A small self-supervised image encoder, trained from scratch: arch mlp, 29800 steps.
Rows from expert 0 of block 3, named by matrix and row number. Rows with one number belong to one neuron. Each number is 128 + 24 x the weight over its row's rms, rounded and kept within 0 to 255. All counts start at 0. Numbers have three digits each. After the name is the row's rms in percent of the matrix's.
# up: expert up (model.blocks.3.mlp.up, 32x64x256), inputs 128-255
# down: expert down (model.blocks.3.mlp.down, 32x256x64, transposed), outputs 128-255
up.15 125:134119123132125130148119133124130105161125128128122145124128089130128130126116145131143130128092129125131096137128135082127085128126162136156125100130137157124131128140123121113097148124127129130138119095129190117118127135123128139128125097159099127123167128126106068103138128122092128126095103102137138140127147123130098078125127058119193125100196131139204127132130128127120146087125
up.16 089:176104183143127128116121128106128122181120129255142129136123128128129160133153143129115108134126126128131122120122122023084131000141131133128156105090128178121139131134110151150128172129121136127175128136132131137131126128136129130118131131126080139119129122137110102143127124128131128130163122128120126129141123116129127145129129123142130132117129125108150158122127157128128129135129
up.17 084:125126145138095123113129136120121112126123128139111087130126122140124121129136126119074128128122131147118225120131128035103137168137129127096126134129097105132136129132138111130164128084129196117146128124135128122128127125145130125124132208122055162128145115127128128135131112128168126130185121127121108128130128146126117160156130101116172134096126144116128126128128129130106132154126
up.18 097:126123126133142121150114140131132106151128132099089127119125120128139121127100133130139135126114128140128127130128136122130112127128165141149123107117153178126135128140135113127120150118129133148137124128128181113110085130105125158134123092129118128124144110101117057111140137137096124128051109105131129152138130130127063091120125066118198135091141131134166129128128130127123169106126
up.19 103:130128130119112132127127129132153132131104130147127115128127129157160127131138127150156103138108126134125157128128110061120185128145130113112129058132095126128129130154166122168127128113123183128128112142126129143128129131212128162061078138128126145077111127166128128129162127158176132125127122120110124092178095121126135127139122093092138234134132129087128132123128191128128142145128
up.20 075:133059171128116129117129128110106103158111121162095101130125122125108126119136136108111127128123132128149181125132128116081128148130121127075123179128113127129154132135128141129155129106137198128139128128122129116126116128154159096131130152114016146128135104130124128129127100128130128130129128120142108142129126130179071174127122114123140108089144133072141124134128129128127136136126
up.21 119:128212141131141153124128153139144141134078130130151111128113167129131128128122115144158132171129125128164156139142094134128133125082104128131101094143128131134127129131141140126128102129134129134132126184130128240117121129187128125089135127132205109113124132141126162131129114176126129129128128118143109095150099117124129108126127167082134112138131127119102126165122164122127083152130
up.22 075:128080135148104130119124163128132064122121135131107073128127117147128104127149149128116128125103130127129210140129081089105136142137131087052125118126114128142129139127161127125128128126129239118139129124133130128127124121159139126120103179128056157110127051141122159154130100133138131062130127116150118131138117150125110128126128131098163130131183130083123124142127142124128128130133
up.23 023:141128123119128114121255150114124139144118128130105126189000142113132116122128127117127094155129128126141121111122131122137154129137130130136159142079125127121136127129125145133133128133121119125154141121106110125128071129115124127147172132108127133134146155116123113118112132116138120137128128128128134127126154116133136152112113109143122128131118053148120142078104138131113010127132
up.24 060:132171127190140133119114098093108128150117125137129138142128131188122176129148126142143139140130137131140111107102103089078125130155115124184145123142131128122120169139106128171130176121121140132126107126142125128122124114142141164115182127127094135171153127131127087094132130129128123139128128127157120141144081128116123125124134113133131102106128151109142135155091126078110141138128
up.25 101:125074120140117129142130128124128120129124128141101135141083122128129183117132150136121098130119128127087133129144123110079135127150122136058136121125096127131152128101127122139154165127127222126126132109121130101122053116136131155127128144128072144126127120175133128127136133126128134121154124126129126172124134159127129135127136107127126156118135129106129118127128125140129131134126
up.26 069:130109147128130108114128128084127113149076134150128092129125098129138120126137135132111107129120128147126197113119128030104131133136130105107136129128121128131142126162128156143133170074128196097141112131124129124132127127154128129126137133120047182124185093106131102128129135140198122134128128128106124128132127124131124188129128070125189182072121144108144143122124138128122204144121
up.27 114:130128081123116124125130127172204165128115144130128121128126116144165130118116127147157110133100125126120137125135151101123188126129115124128137065128121122121130122137124128128126129128127169132128117134121124132123119133153113171096087124128182115104115152153128194122157149145153134128125129122083121107177120120130151119128126126087118255168126131109112129139129164127122131150122
up.28 110:132118099108102128117128127154183137130128139134113118129104111156150145129125128162156076128104128137084150127139128115117192126158128123115132059133086110127135120134131102147126131126127186127128126127126128121129096129169119194108094126129138133097113137139129161128161152128151140128133119120118107127150118146129146131135128073083128208129128135084129131128135166128122131144123
up.29 103:131128109116106127126129128138152139129075134134127128129111129131150136111116124182142108129109128129126140126132117102123179126130120111104128043131098119128127123142132118137130149126127179130130118131127127149128081160165128177078097153129139133119117128174128149127152136165178134125128118124128104103202110122104131125130119108035146205136128134102134128128130182128130130148128
up.30 064:142191125178130128150121117119126133145095143127139144136096127100142141135092152133158096142121135140128114125139097153126131111129058128125081098198139136119128137130101121123128096124124128148130130173092117142136088108130128144125159109126194123127134137120129116144155128142131113145132138117158128127122127131115127119151127122134126056128099137102149145148098130125154133145117
up.31 136:126091128122080125129128128160152128128145129133108128129125117151128155128130132161141069129103127142061134129157126100102175127172133125106143097122100105132134128130146110170122162129129205127128126119124129101128107129143131193122097148129115156123073127137137129140156141120138147125152121129128117131165121153111134140128135095128125215129128128100125110117130132128127130134127
up.32 072:119087124126124112082143128116094128140128120139117115131118100128130128119122128134121129128084130131128207124149138069074128159128120118118128131148112106128131127138124155127132148072133194114131128114127127126127122125132139134128131129116080141102165126127122129125136128144166128141128129120124120128129129147132113170128126075111138129053129162110151130132128131128119174154115
up.33 091:131198129135165129131128120132117133136128123064123140117128139127090128097128066203191107103137129104128115128146137235192135123126123132128139131129139115117125130127110128167141124123125137105124128013126113097155126126128108123133131104115127143114127130135144076109182188129132124130152124124128131128127130111122119129119131080130129079135087132125103147132133132150128129128120
up.34 076:141068131150127128127126152123128090157081132166128132135105103127132141125129138121107067134094128144131158142129087111074156114127130125057124104129125149133131134129129178138127146137127208084146123127120131152128120135139143128126128128116062162126126076128135126139130128128145112129146119115141125130134126123115098166129122128115134135127146127079132126127128181127147156131130
up.35 083:131100121116128127103136136124114126127078111129127119131127108128128127123128140128126131137091133133146199135128098105105136132124121079095126128129117128128130129134131144119132162121156185115141131130128128143119128143177139124129103132131078116115154090134118146133127111130166124127105148099128109128136129159177122161132108121096162126099177145096125128148131200124129147134127
up.36 114:121100157119129125126186129098042124135102124132099129128113123105114140100118136127071126130129131176133180130129144108116126129124129138111135208117129127142129128117128214085162129132160127126131128114130128117122119121125144039207180130128094144108143136131127123120099137099137127144125128128129118131123145136132098225120125133138117093083130134115112128102127126128126139163128
up.37 059:127128129143128128129110128100143126128127136136142104132128128133127164116058129139107104130129103145103127122129143127170123057126183143129128115078170128184149112129150102130128129127134129133172148126142129129126113121138129137089118134128134125128127125128212122151136125128130142128069179120125106151131100150146131128182194105092125151128104133103160121128131152156129124135101
up.38 072:136081158158124129124128128117128101130118132169125127127119126126125148111135125142075112136127135129130156128128120084060133127156127152037127128120127128140141116136129116135148129120122211099121145124124127119099082127128136127143142205102028157127130089150117124127124130112132120136229115126120128146105129132115089131128123119127132139103130130108126111128130129129128157138128
up.39 083:125109127108101121124129157126094122127081094130112128137112116131129162117128127128125113141105142144132194140174074127098150131130128118088108132140108129142134153130133165131138132126143224101138139122128132133124111132172147125136089128139092126099127092140128142128129131125171133102121127121139109131138129131127112170128094121118192129084164130094127121128133169127128130142128
down.15 178:126107136128119104127128109111134101127122138133148094127133129128148119128117191137128138129093226161123129101122099081122121144128129131133117094128066126129129098155115119105123162071132140108118123130128132133126129130135129128078076135111095136181193128106111127179131076157126075160132127116131076124112104131139129093125121109145168139072136162141165126133129148132105134134127
down.16 091:085132119127165125188129130123116128084115129052125120129131155125134157127129127126128128122143041127120130158140144181127126124128145189127123130150191126130130152100107132128118115149129128128125125128128127126135119126096128138164141127121209128126050140149154129128133169128131129128128119130117128140127128127111130128128134144134120084205107129118039121128132086130136113131151
down.17 084:138124114121147116129128149128137135117126128132143187135125128113127133127123126129130132131162098093144056129128132229139099128114127126130125130129141162126126127128110111119132123175133072146130127146128137139128122128119130127198128104128186115121070137139127129082117135128071130115123121128127129118131131086134128126125106184129129103141127060134116129128131110134128121070130
down.18 119:125104136128119098121129075092136112128123141134147124126134134128148121129110189146135134130115243167114121091099113083125095128128125128131121116122073124131121082179130130110120140088138131092123136137129124130127130128132132130097082133123120129180182127107108129180136116150128059169138132115134120108113090137120127090128129129154168139076140163129145136134135144132125138137127
down.19 086:129094128134151124164131126119128126116134129078097131143128144119106133129128131103128130130142108127127074131125128156129092127127134130149126200129141130133130165105086128126121127163145115173142121130128137116125128114072159101198156129128112137136127114133130133125123131128075136092128128180134122164129129114133133181111118141194128071131115018140130128114128060133128088065127
down.20 075:128141066112182125128125132151198132099138128124158185136128111127134133128128126141128132128135101126121078125125127179165110128129131127142124113131128148126119130128125094127127125188139106135142128149129129123136128128118128150120128094133190099127070158134127130124128145132076136122117124128114130123127125116109136112128129185123087129167113084155128099129131121131128114086128
down.21 123:072040130126132120130129081122106125106183129119120145135125126130110138126127129104123114128159125118118125128124173138157129121193137145138139144109144142159128158078112130133128126218139128144143129118128128077156128131060168107188132132128119140130087122115127149123112149083132142097127128190165132140128151150132127158129127131163095122128124033132133121091126117128128127094156
down.22 079:128130087115139129122139140128130145088128129128153194129128132124130148138128127128129128121139097115128099127129131216132121123128129131144127129128156130130090134126129131125151114176138077140128135137135130123128134127127145134130152100128177126108052162177124175088127164112095150131126132130113132125128128098128144128128130155153088116158118054113125129128130116127132128116131
down.23 015:101122121111128115128127028157115129094137125131141129119157099129183183115129134082135141102140125090125128197137110185133155130170134129123079138168142126133099132120132141113114095154114137108108129128132137128118135104123135127130149111118130124138038120137112134109126123138127146116137085137127140117127164115106105128166121134108128135140117071166131145128137152139135138121196
down.24 065:132134122129157096233137141115118084053111132129144162132158132117131168128139111128133127117168095102122121192208123135121115090131134128128114121195126130130107127064131129140111120190127123118112122121128144127144129120106128132191129144116120169125059098128148133125128127132133117128161081128134159143105129091086100112117135136145128134165127109132115111129133127142152122119143
down.25 093:131169128126169132128130142133125129103111129126135144128131139110091134127129126124133137132173076122142122131128126189176105128115129124139119133134166151129128139125129127126128083149155065127132132179130132145123130136128128099154150120131178119128100136132127130088123132130131139120111124127129121120151123067134163131124117189130133065176128055129119145128130128127165103108131
down.26 067:130126087126157063144129129127133126119127130064133132164127130125125129126111126130127135133172116128118073129125129158139092129123132128131120128130136130128130125126101118121127127130134118145128118128128131121126122126117133127189128128127146121128113128138133130119128132131080150129125125126108129128126127125133128118120130142145131128130103081166130122125133066139129127119129
down.27 095:131126170168140121170129124112109125118134128129120122145132176102071128165145137102128129129128105128130128129096103139122088127125132124158122181129158140134132143095091123140112128129157072176135125163128138130113129123128168117154153130130081169148129097125101129129123109124059150082131129135150118135128125128143132149110127163170129050127124048133136154127128108128128047118148
down.28 095:129132129147152130148131122124126126099125128129135127128131182112057128152139132109128139130149090120160107134110126184145105128111129124157121166131154137132131163108096127125125118154168072180133129195130142134111130130127145081149161128131114135149127125134101133123118125129085131094128128128132120145136122094132131139117126167148130058136093054132129144128129114129129069092128
down.29 098:127123136194168117180132114122120126122156128130131129131128169118084129166135131119128128129145106125128113128123127133129113127127129127151126163129141129132129180086116127135113128172147107172129125128128132117126128104114157103184185129128102163159128110130139130128124127117091158088133128153144131217126128130131130145096132177189114066132092029144130130116128026130130083082127
down.30 076:034093120151131111167129119124127112068162127124128113084172136135132129129128129128114098109128106158030150142128138125119128123160157137137121079131137152140124130014130119141118129144132135121130129128136163119178128130059127132164128151128094165135125109122147123137130135129096126154146123128136129191105104200104109119131170129141128227126128125137132128126130103129129128127133
down.31 108:129131128136153131150136133128123128127079128128130171137130165109105134128132098100127136131163055113162117134127127159144103128114130126138122204129148156130129148116120128126128105179152085179162123148130134132126128132127142061184154102130124128127118128136117129112121128133093135089126126141134122128136132078130129168113112168125135063145125031129116133128129114127135100101128
down.32 072:129128087124195122129128129128145128088147129129152190136128129112114128133127127126129133131126128129125102128122126202134080127126128123138120129132128153130128128123129101126128126157142032130129130187128150131128128127122129127151127128128133120131119128127125135125117128128029135128126128132119121123125120129138137109127131186133129127128129036160131118128131106140149058101127
down.33 097:134124124125138129130144107125128122098133134128129098134133114128128128126130154126125140130079156244127143129116130106128128131107128125151128079163104138128167127125128116127107168127144129117126084130128187173106130147134123124124054128144118128223147116100119140170130093164127129127119128094129085101127113131148133124126102117128187136115129133132169126127128162128126125129124
down.34 078:121141099126178119158130134141130137058137119107135134128129141127093139126130125125115143125140036126124115140130129171133109120127132128132124133128160127134129130121131137130126120170166076129115127129135129124128130121123129141178166110128202116125064132147149133110128147128123153130121128128102133128127129120129133125131136158134075113188113095127111115128138080129140109128128
down.35 086:115127100127144130112131128130134154094153128129154180133128128125127145130129129128110130128136121130122086125118133143132096116129128128134124132128146129138114124125128126127136123154132087130129130127138129125128130100119133126153131128133157109129055140149131139123123132127087133129142131156087132122125128110107130127128141173138066129149128051156129111117127110132129113092128
down.36 115:126149127127133105127093128143188144085179145108167128131129127127133128154128124152134128127142120114126033124111078196127124128110128116127120101159141156121140136125104085170101125133132111129121134198127140193128129125142122175128127128140163127130061124130190129141162121165123142052158107128123144108167108128130139124136132165113104129193126117131129130126128128128128063094128
down.37 060:125138126130199164131122122197123131127098119131127117127131132114130144122130096130144130128125088174146176156127123124128174135151129141183146135146129127040126127128128123121070127130134187101098137130061126120129131137118123115129146120128113137128139123132128089134126143126135128213133110127111100119095130141139150144109122098130124128121122126119114129115070076174116131138127
down.38 071:129170085103170130127131178147140128081100128126153149134129131098132176127128128129135138129155085122142095128132126197157109128098129124140121128135136143128126138122131123128132124172137076128115131190129133163127130133128128134184128109130222070124074146135128130117122134129128148116094120127121126095127125089136129124128125167131130084188107103132131129128131129131130125102131
down.39 086:107130100128142130123128129143133142091145125128141191129131128125126130128135128126121130129151072127126107115130137128163089098129128126136122149128132160127114128121129127128131104157130094145129128118145129118128132103105129129139126127126164122129067136130135147126115133128097152125124133144126130127128129113092159127127138143144083117141126033145121112128133086128137125121129