python train.py --activation="relu" --projector_hidden_layers=1 --grad_clip=1.0 --warmup_steps=5960
Rows from expert 12 of block 3, named by matrix and row number. Rows with one number belong to one neuron. Each number is 128 + 32 x the weight over the matrix's rms, rounded and kept within 0 to 255. All counts start at 0. Numbers have three digits each.
# up: expert up (model.blocks.3.mlp.up, 32x64x256), inputs 128-255
# down: expert down (model.blocks.3.mlp.down, 32x256x64, transposed), outputs 128-255
up.33:075177144166142084095095128112125051129139102162128153111149145133174140128007127177153121127123135125122121118157020118123164126203137129118133158082184130208061138074164139090066109132255149117248166125129126131190210139100102023113128130094176095196130160063127159224130118115058141193118072086131108116129128138140082119160095233000075111072149115118127107154131131157065142125128
down.33:150130114060166185178129108127156153102123129043134098127165114130094128131185112058124198129166126117139131138127202131129042044079178129130145099155111160115223092126132128138169125156030094128011068128149152122117099131195124212152135129142102125116082129130152061013130130170137130121128138162007155122132154144117153133110129100142135128175109122128110128113158124085175162125128
up.34:108120119126130141125126120116154096139116126099129065160000106153144046129120134205111127131137167133128105122128127145132115242112134134149128128132116053122142133141000123086163128090125126129117125103129103126136110122133141128127132159123126143121131132141128119124125123126130132074117128128128112091157124138157129116127129114081125103117126125126137118125086116124105125129176
down.34:123162142112130128124213151114102127202102049095124128195093130134104192070069124192159037171163164130128130128152109138122141126113130132045136113128091106126131133130067132130194145093150139119171128123135009113133048131154138130113145126155217119052097210140132113126198123184255175082125111123132129071141135130149104144105128117032162098081106148124134123135148078162109119156068
up.35:122117140130129129127128128127128112181063126079125089204000128128142046128066129228110107209138164129137104124125128165127128153124098132133130119126122128120138135141000124129130140070131133131131137128125107117133052128133134132130128122120126128123138123139129123126124129130126128113101128125132128131148089132135108129123132123093138102090129131123132121129110127126125105127128
down.35:121136138125115129130165133128128128196077108130124119189113128131093143083086125155147117154119146139138131157138114133128157138111126096076129135150121024090122139121067128109209139126134128132136114114122053083098046143135122133094153126124199124072127173168128121111191126177202159104142115124140086112153129127150122144075128067077123114126127106124130115129123120134100118129131
up.36:126139118157130135083130127125128137153129123130120137032114130169129160120127135132126117131167133137069121117088123110091123093122132126113131153126126128112196134122117127131131119112117072127126128118192126108125081140147130145056161127144125122140124165178102076135230091125127128122128140138082121128130120126131134088143141121046110110128109152145146146076198129170101214129114
down.36:091113114119119122122147127130112112127139130090117109159132105108136135127119126144145129137156173093129088128115105218102166191126115126123095198163134095109107146144118117128141158116105171122128128110119140135113128148158127128129126168062133128101109128128132143132096122127133129106124115154127127126139122134128135117075099116114168131106133138176131121178131128132120081098133
up.37:128128121125134098151137128124154130141128133023131104169000128118112042148130126135124115185102126126143099107131126170136143106110124126114129112107136137133149156137001132131148141129134143135142129129090106126153000129142178142136122102130107134104143123135128126140137136133128101118099146119079126128146125128141125160071133129128133119124116137129125129128127141132149124128124
down.37:126126152126094135065173177138145124240031166135133027140089124067128127068103178122174127131030134129143135130139032118149199130061116093021128144114153039117127129119084127060174128127170132115162113161085016117083079127142123128101173129113214136101133209164188126131233102156197129087205115132125019083149128127221153128084130091069072125121110130134130104112127131181116140167117
up.38:105140255125125179101128105133084141165123122130128137111129128127151148124126134118089117139219129116084091103123135109143129113203127135123115163124128124111142124138125106133080081078131060134168129124169119072175091131116101132058135121126132127133126152097128114097131128131166107123118124128130215132121102127100129134156142099107154091112117169178149130129202108136094111140112
down.38:125085126069145120131154142146111092127129128093131126126134107076130094209128080140135129132129141129126101144121113164125138169124106129112072152197139150079116132122129137151145128129074157123088117043120132132123129120082126156134130184105125147094101131119223123128094086127174112121169052139123168133150165131038078120076171130132134128134127095151087178098130128155148106107168
up.39:187110129056114145138200126127128148141135156134104102140121157063091163124102128115205175125046128131137127128125106137165107103094132124103121105121143120118129133167084128119155138139140124136129156125084147131130078119128175134135126148157128108091124184214134135136165158108128128128122137136128073129130168127229191130119078075128138134131113152110148125129136209155136049121067
down.39:139193124092166147107157137126129117149127136085126106129127128117134124085114182164157123129119157129138145129129127164120120140123135148157228125086133129105136127115069121128181147128129167162159130129123126105129105125140143125108212167111126159085150166118147084083120131133138165103126122141126091121108180135203146145112104086100098130092112138133128119105098139144130194132125
up.40:240125201055104127129129123127119148153130203132142120149124127073013130119145124143127156156102130124137108124126116133176117104124106110129128070127141126126128123161097109109170128143144129198142136159112124085141090102137143128155126126142128118101120145159080141110114223138111123134127130083147120133103120126162129127130095065135129122128135140124165086151122176131140026151128
down.40:131128125107148150039130136124145111146129126128116093122128175127189125129100130172161125128126161126150101128119070176124153149128160154128156126095132143065136127118115125128139143120126165125142137128123128094111126147128134118125152154079128221103142144129150077130127109129128135115128107143128115145113210135172142155126123121110112128075096137128114126067128138192089132082123
up.41:129126130136143087128128129128128120169118115076130071200000113130132074149116127156112106128137128115160120122128149136125149121106128143126137111122125145127134133141075129136112161127129157138153127117127127126158000131147135134135128118118124150125149123141124112132129128129119123116098136108108121137153120146142127163112151126121141080115127127128126127128124135129128118125128
down.41:115118133131104130057139166133148122227046128160130125138099099129146127123117128128171126144054177112132128137175048129125185130050111052046127189127128066068119141120065129060195112128157137115153125132123021029099115142138100127077150169117180136092127157186147122135202087145167135052211103125125049065187127116168127129105135122042071124128128108132118121124127129165069133137129
up.42:145126169078112184143181125136130135192129181139120074128068137065102152100104134123179147162062124133128128139110099131159108116116130128118126104124141116128145127182017128113128131128171115143129142148074144129124021111148169129150133146152090127103127139150129130125187169126127136120129134153140050128128144127209192128120088071128131131134115243109177113128130171177142098154051
down.42:135164121067185131124164133120151129160128128060128077128128121121142128104107143179126124129120161126160132110152108167115125129127128158129206128087134140114143130125107125132189184128134163139132137143121103074131120123144150115128182131090125146021139165121151075102120126141176157123127119140094098130122169139186131158103127079106100136037102142128128124116128126183124140129124
up.43:145130000145255127129139182128253086059139122126148126161127121122150157222105109114133126039159129119159151131128107109135124118000175139129104069176114219128188105103137119209130137126125170109102127107132212202129126130136132128144126107128113167070124121123198128139130074159126136023109132133123109149133242137134219141125121128122145128141090139139123053036151102148156137129092
down.43:076129180130000126112059076139135179137104127123123084094134129132096129067142127095123226129066136144123129128126128169064184130165102069116133206091183021135091132129130069081133129128173069092182129147131115105128183178127105129127139192094132128127135079129103157128138126073134143139132121128118129073128115133168125122131129121122095129108170129127124145214117204140086122140128
up.44:085153023126130100137106156094171075018172124093123119128195116130144198193007128134150126081128141126154145207144088155077136128129128144124077068153128149146104127088225123083092141172178166054128183093148143178164241136152173103128124140129155129132113105103108247184128125125120130125033111089107129128127213137172129157167113199021197121118138164080128102213182140168124110134112
down.44:129128140126123180088113118168176186129114133129158103038155096144109123087215134000128255110122134129131126121094159126132127119123127104128159152104127131110157083128127122119156131139082067124132094129135128091087126130128045150131134137099099122125129116135129090110129123129122129126162124180050134128127141135123189097123141097135109194195109121167105125122125170102126177111128
up.45:119150044129149120128144132135131087026138065142232175206201129120131140183128111143150128128141108110194135129195132158128130127129110100133139127204128129139040148076255152140132174162247243128101157144114174144134172147138100164146122127127135131084082011048161161127000124128129135070046137133118128131128112147094128135117123154123120143129255091135124128173121140113148145112136
down.45:130135164120129157117074116137127150141118203107084094017147121128122128045164201067143170118125128143099152126059127143130130117128167218127134128073165130114153134129127130119133128128061058121136109130131126119116128133150141117118187127123113122134129138129119098127211106041129135137201080124009130123129139128128126128129147133126110131195000127135133166093128146128126129133118
up.46:100118149126123137105126121127130118153114127129128120175000114144144063128056131229115124211112167142132093116126127128122128221131103140141123130126128066129128150157000127111128127080155134130130126145127112094135127120127119126126132129117129127120158124134125129132107119127118123107126128119138124107144100156131109127134129117130127100077133129117127114128084120114101068126169
down.46:134160128114118158141240147128127135203109091119127118202114129141090138101126123143132096161133137139131129137123130127129118145098130083094130118203053054033131127127079131129210142113124108134114106113126057096097060130161148152078144125147175103062128190151126088099174125199217163103127130127130129095162136127126122137030128054110138121086114128126128114124128107157126102133128
up.47:129138131120123150121129120120128157255128120128125129131103124136127161110092131127131167132128127139100126128128110133121111114116162126123144102118118126111252132131073095100129101053143050139137136126138123129135001126180140110128142140156132125147122185137123046082220128128130156113124134138129118128126124127212187129146134074107116119111107187128189128128168105150082114180072
down.47:100127085049129123088143134123117116129115127077107098148132082146145143122103127197122119129128176127138109125127115209108167171128096127127126146130163096111091156129105127126203142126125197127130133094135124108131114123132132125124134151106148121026122179134141131132094113132144129104125104124127114118132140159130127126077131093094128118056128127132130125132122126189125123128147
up.48:155087129132251128128212133128069131134114094164138168130144152127165094159255086153121105128198127091138134116125128125174092127126134090118143154133131155128097125072208185205132129128126137180106130109128128129130121136082097157132120087126087157087134092125138055150119125143140080127131133139146150171126078130000071087055173137206115165134146084185118146023095123119149211117148
down.48:120190132105130132181087032128086069120115140093107100106232114121081131093132160127162178108128127152127135184139102182075136136198183191183128088148145063117129138124168132123016130128054099113037126136113155167126255141127189121110174163131123129128072131102128133057148099039147187219128092120121173118087164145127119141151150129124107130121120129112157159122129125150123037135125
up.49:105128126104130130121112115101123128129048150096108092135000131132138067128080129203123121130119145139128100110129118135128124158132168142129123139128160102129129156120049120116128113125127128133127126128128101130133104114128143138106128129127154126119145219169147129131129112126152125115110135095125111107147119134130122128131124114122110091096080128128139117116127151136118124146129
down.49:132130129129051123127135129128121128131126100075128126146131125140127152083100118130126124130128187117125126206152075135114120125114115096029095132176109012078128126121126062099164127129122125073123110127136104111096117128145125149114128150124186123088019128159185128128163117194166160082132107134128131103216137089133116115095129126065150130133112114125098095130153086154130128124134
up.50:127121120128135145123142120113141102176070127111128117140029091157142075132081138153115117131157162128080105124128128123108115234130127135153166160148071052052142136139066096118130127055120113128125128129129114126141069129162139125127136131110125168128128134132131119104119093125136127067121127126065112062137126160182130126127129125072128112122128122135138146123103107127017142129150
down.50:129134138091115128110217144128128104225100094085113101222085116025114166103067101219158000164133138128130132128159108148118168137124129129072129110145096095121134144164098133141177142063155160103123141126129020083128058130129125132128141122159185123042128135131132117135152123162255153045124093079130128089128129156127105136114126097107200087081107228128168127128133104183111069174082
up.51:148127199092119179121226126139130139248129148145123108132083148085129168104106127123194165120104118138127127139127100127133115084124154127121122116117122128127185127184036128116128115132181089142134130132124144126128001129162134104139132141196101126129125144148128121115236151123128128102127145129137069136129141126170187135136103045131127122128119229122194099119145128138134097138036
down.51:124153091058226126057151135124128114140128115052129124137129110135164131102103127211125114128145176103130088125164113197110125130129127149129184130109163132128129143128122129134226198125126177127130148123138117095140114121151147124124155154096133162023123216128149110131087059142149150119147089130103103136131154151134130151094129093096123135041109131125128124118134133188125129121137
up.52:070128062131202127069133129135116083101125109136220195174132124129139071203128097142134120112135118113171128083184122128131157170091126077194159137150148128135080153051187150131135151145255246131123128140129178125162147141113038161147122128123135129057129112070225128128020013128115122061122132111209124136133097228076099137114118130123079136106255063176125128126046125094128173112178
down.52:158136147108128137149100093125123131156122134010041092093145128129125131032129204128158128124131128166125133186095108189109095126159206240127131112121121085115142135128127130126135128126057077126129122128131123124122126125152251127075235126129128121139128157130095056116223109061153146150149068124038143099114152119161125142128142105123127128127000128127138161106130124144127104136123
up.53:127099141104105130149122125123125138193117188125128016144000152062124057129130128181149127156007128130189110125121109136142144130129154126128111111103173114134126140157006132113152134130150138153127155159040118117152076126138175132133125128118117126099209148148123133128130145117140125140152130124133126082130114148125123146127118109130105128104121128120154116127071188167139084143129
down.53:144170125120122138130127149176145112131103137046130060145125123085140126076100129182128128130105151128134121187190040186129159142077122128089128121167136050081153108096074082114145137123130157122111133141092103120097110126119118183139149126109210155113078142126168109126149091191127125093133098145115108130223145117177128137077133108092088124128075133128087108108125134223135139112135
up.54:120114121126131110128126125103164124170088140091128115176000109129130093130088140171099102144129125144129106128123128188121121172127126133139130144132118118119148149126009126131220138105133120132133123087111103133154025124159174132120135127108109143128140142143136115127128129129128126113083129128072118128171127133142130129086128119068126081111106125115128125127093129146125133132128
down.54:103147157128092128062180147130128113253011116125158115239016128127125142041018126235204107196096166114126073130194084134117169134067120045000139135128128058108123140110019127074230133128206135121160119191124000044121016133140091164136160184122255131015119204158220096128211111184193147040187098112128080114172119128137111128069125099045088059071128129127130085137126125191105142180129
up.55:174126158104090131128138103128124200142129149123115128128129133083030192126141135118145129125123128092123128129123128135116113041126120101124128095122128129124138130131121128120152128142123126140130126128118123060134125124150140128135128125189088103132133125168091128130212186128123119174128137121132131154096128129133135122135085124164134128135128177149189136140168138168135102134073
down.55:122128104103176158062141128125131094130128129128127097122136119132189110131127128130135129128169181069149121088110120128128137148131149136159193129105128145083128114116126121124144173124106196117138134111125133103119129151129130112116144183096117183090143151120145122130074120163132128128125129139111125141123191152133177132120126121116123128125109135129126127122121135148041156101127
up.56:177128126125116131128224097128127153189132115147128131144092132081106152128072128124175154147054161118127113128132129129127116081096128086120129108128123130126144116215085129127124130135162125132123152147120120108084025137120132118129127127186131111134132133147130134152174128157122137170150149138148094143129139129156181128146128128148128134125130169128171123134160133168129095131044
down.56:128128100092193146077137124125128130128131132094126090115130104127146127128128132146121119111126156131130142122118126132099154127127130152198232128088131147108131137127105128131158213150118171128163140127133136125133135136128141108110187132117120122080158167118137128145102115135141141129123134127108081122121154159171131148122127122124115133103127131137133130111117141153105144143126
up.57:136128113198198128128145128134128134133125104127128160117131152143128103140137106133098110128186113115116136116122154111133130098127125123148222127124127169135124124087243137206133131130133128125126124148140124129120125135086099168151131117124065140101147082116121079130130127130136121135134159137147155136115078157059079124120137126154123157129128128204113145125105128128130255158125
down.57:128138125101138146127071064126127084130127130095119081123234073128136133126127170124176141101147128132128127128126062166124131156159186177150126113178132122098135131134127127125035139105028120106106128127125159136114158144135183129113154133131115127141112138108130126075140102098119130159128105134083202114129155157128146147132141127119138136124094129128172147123130128130117105127123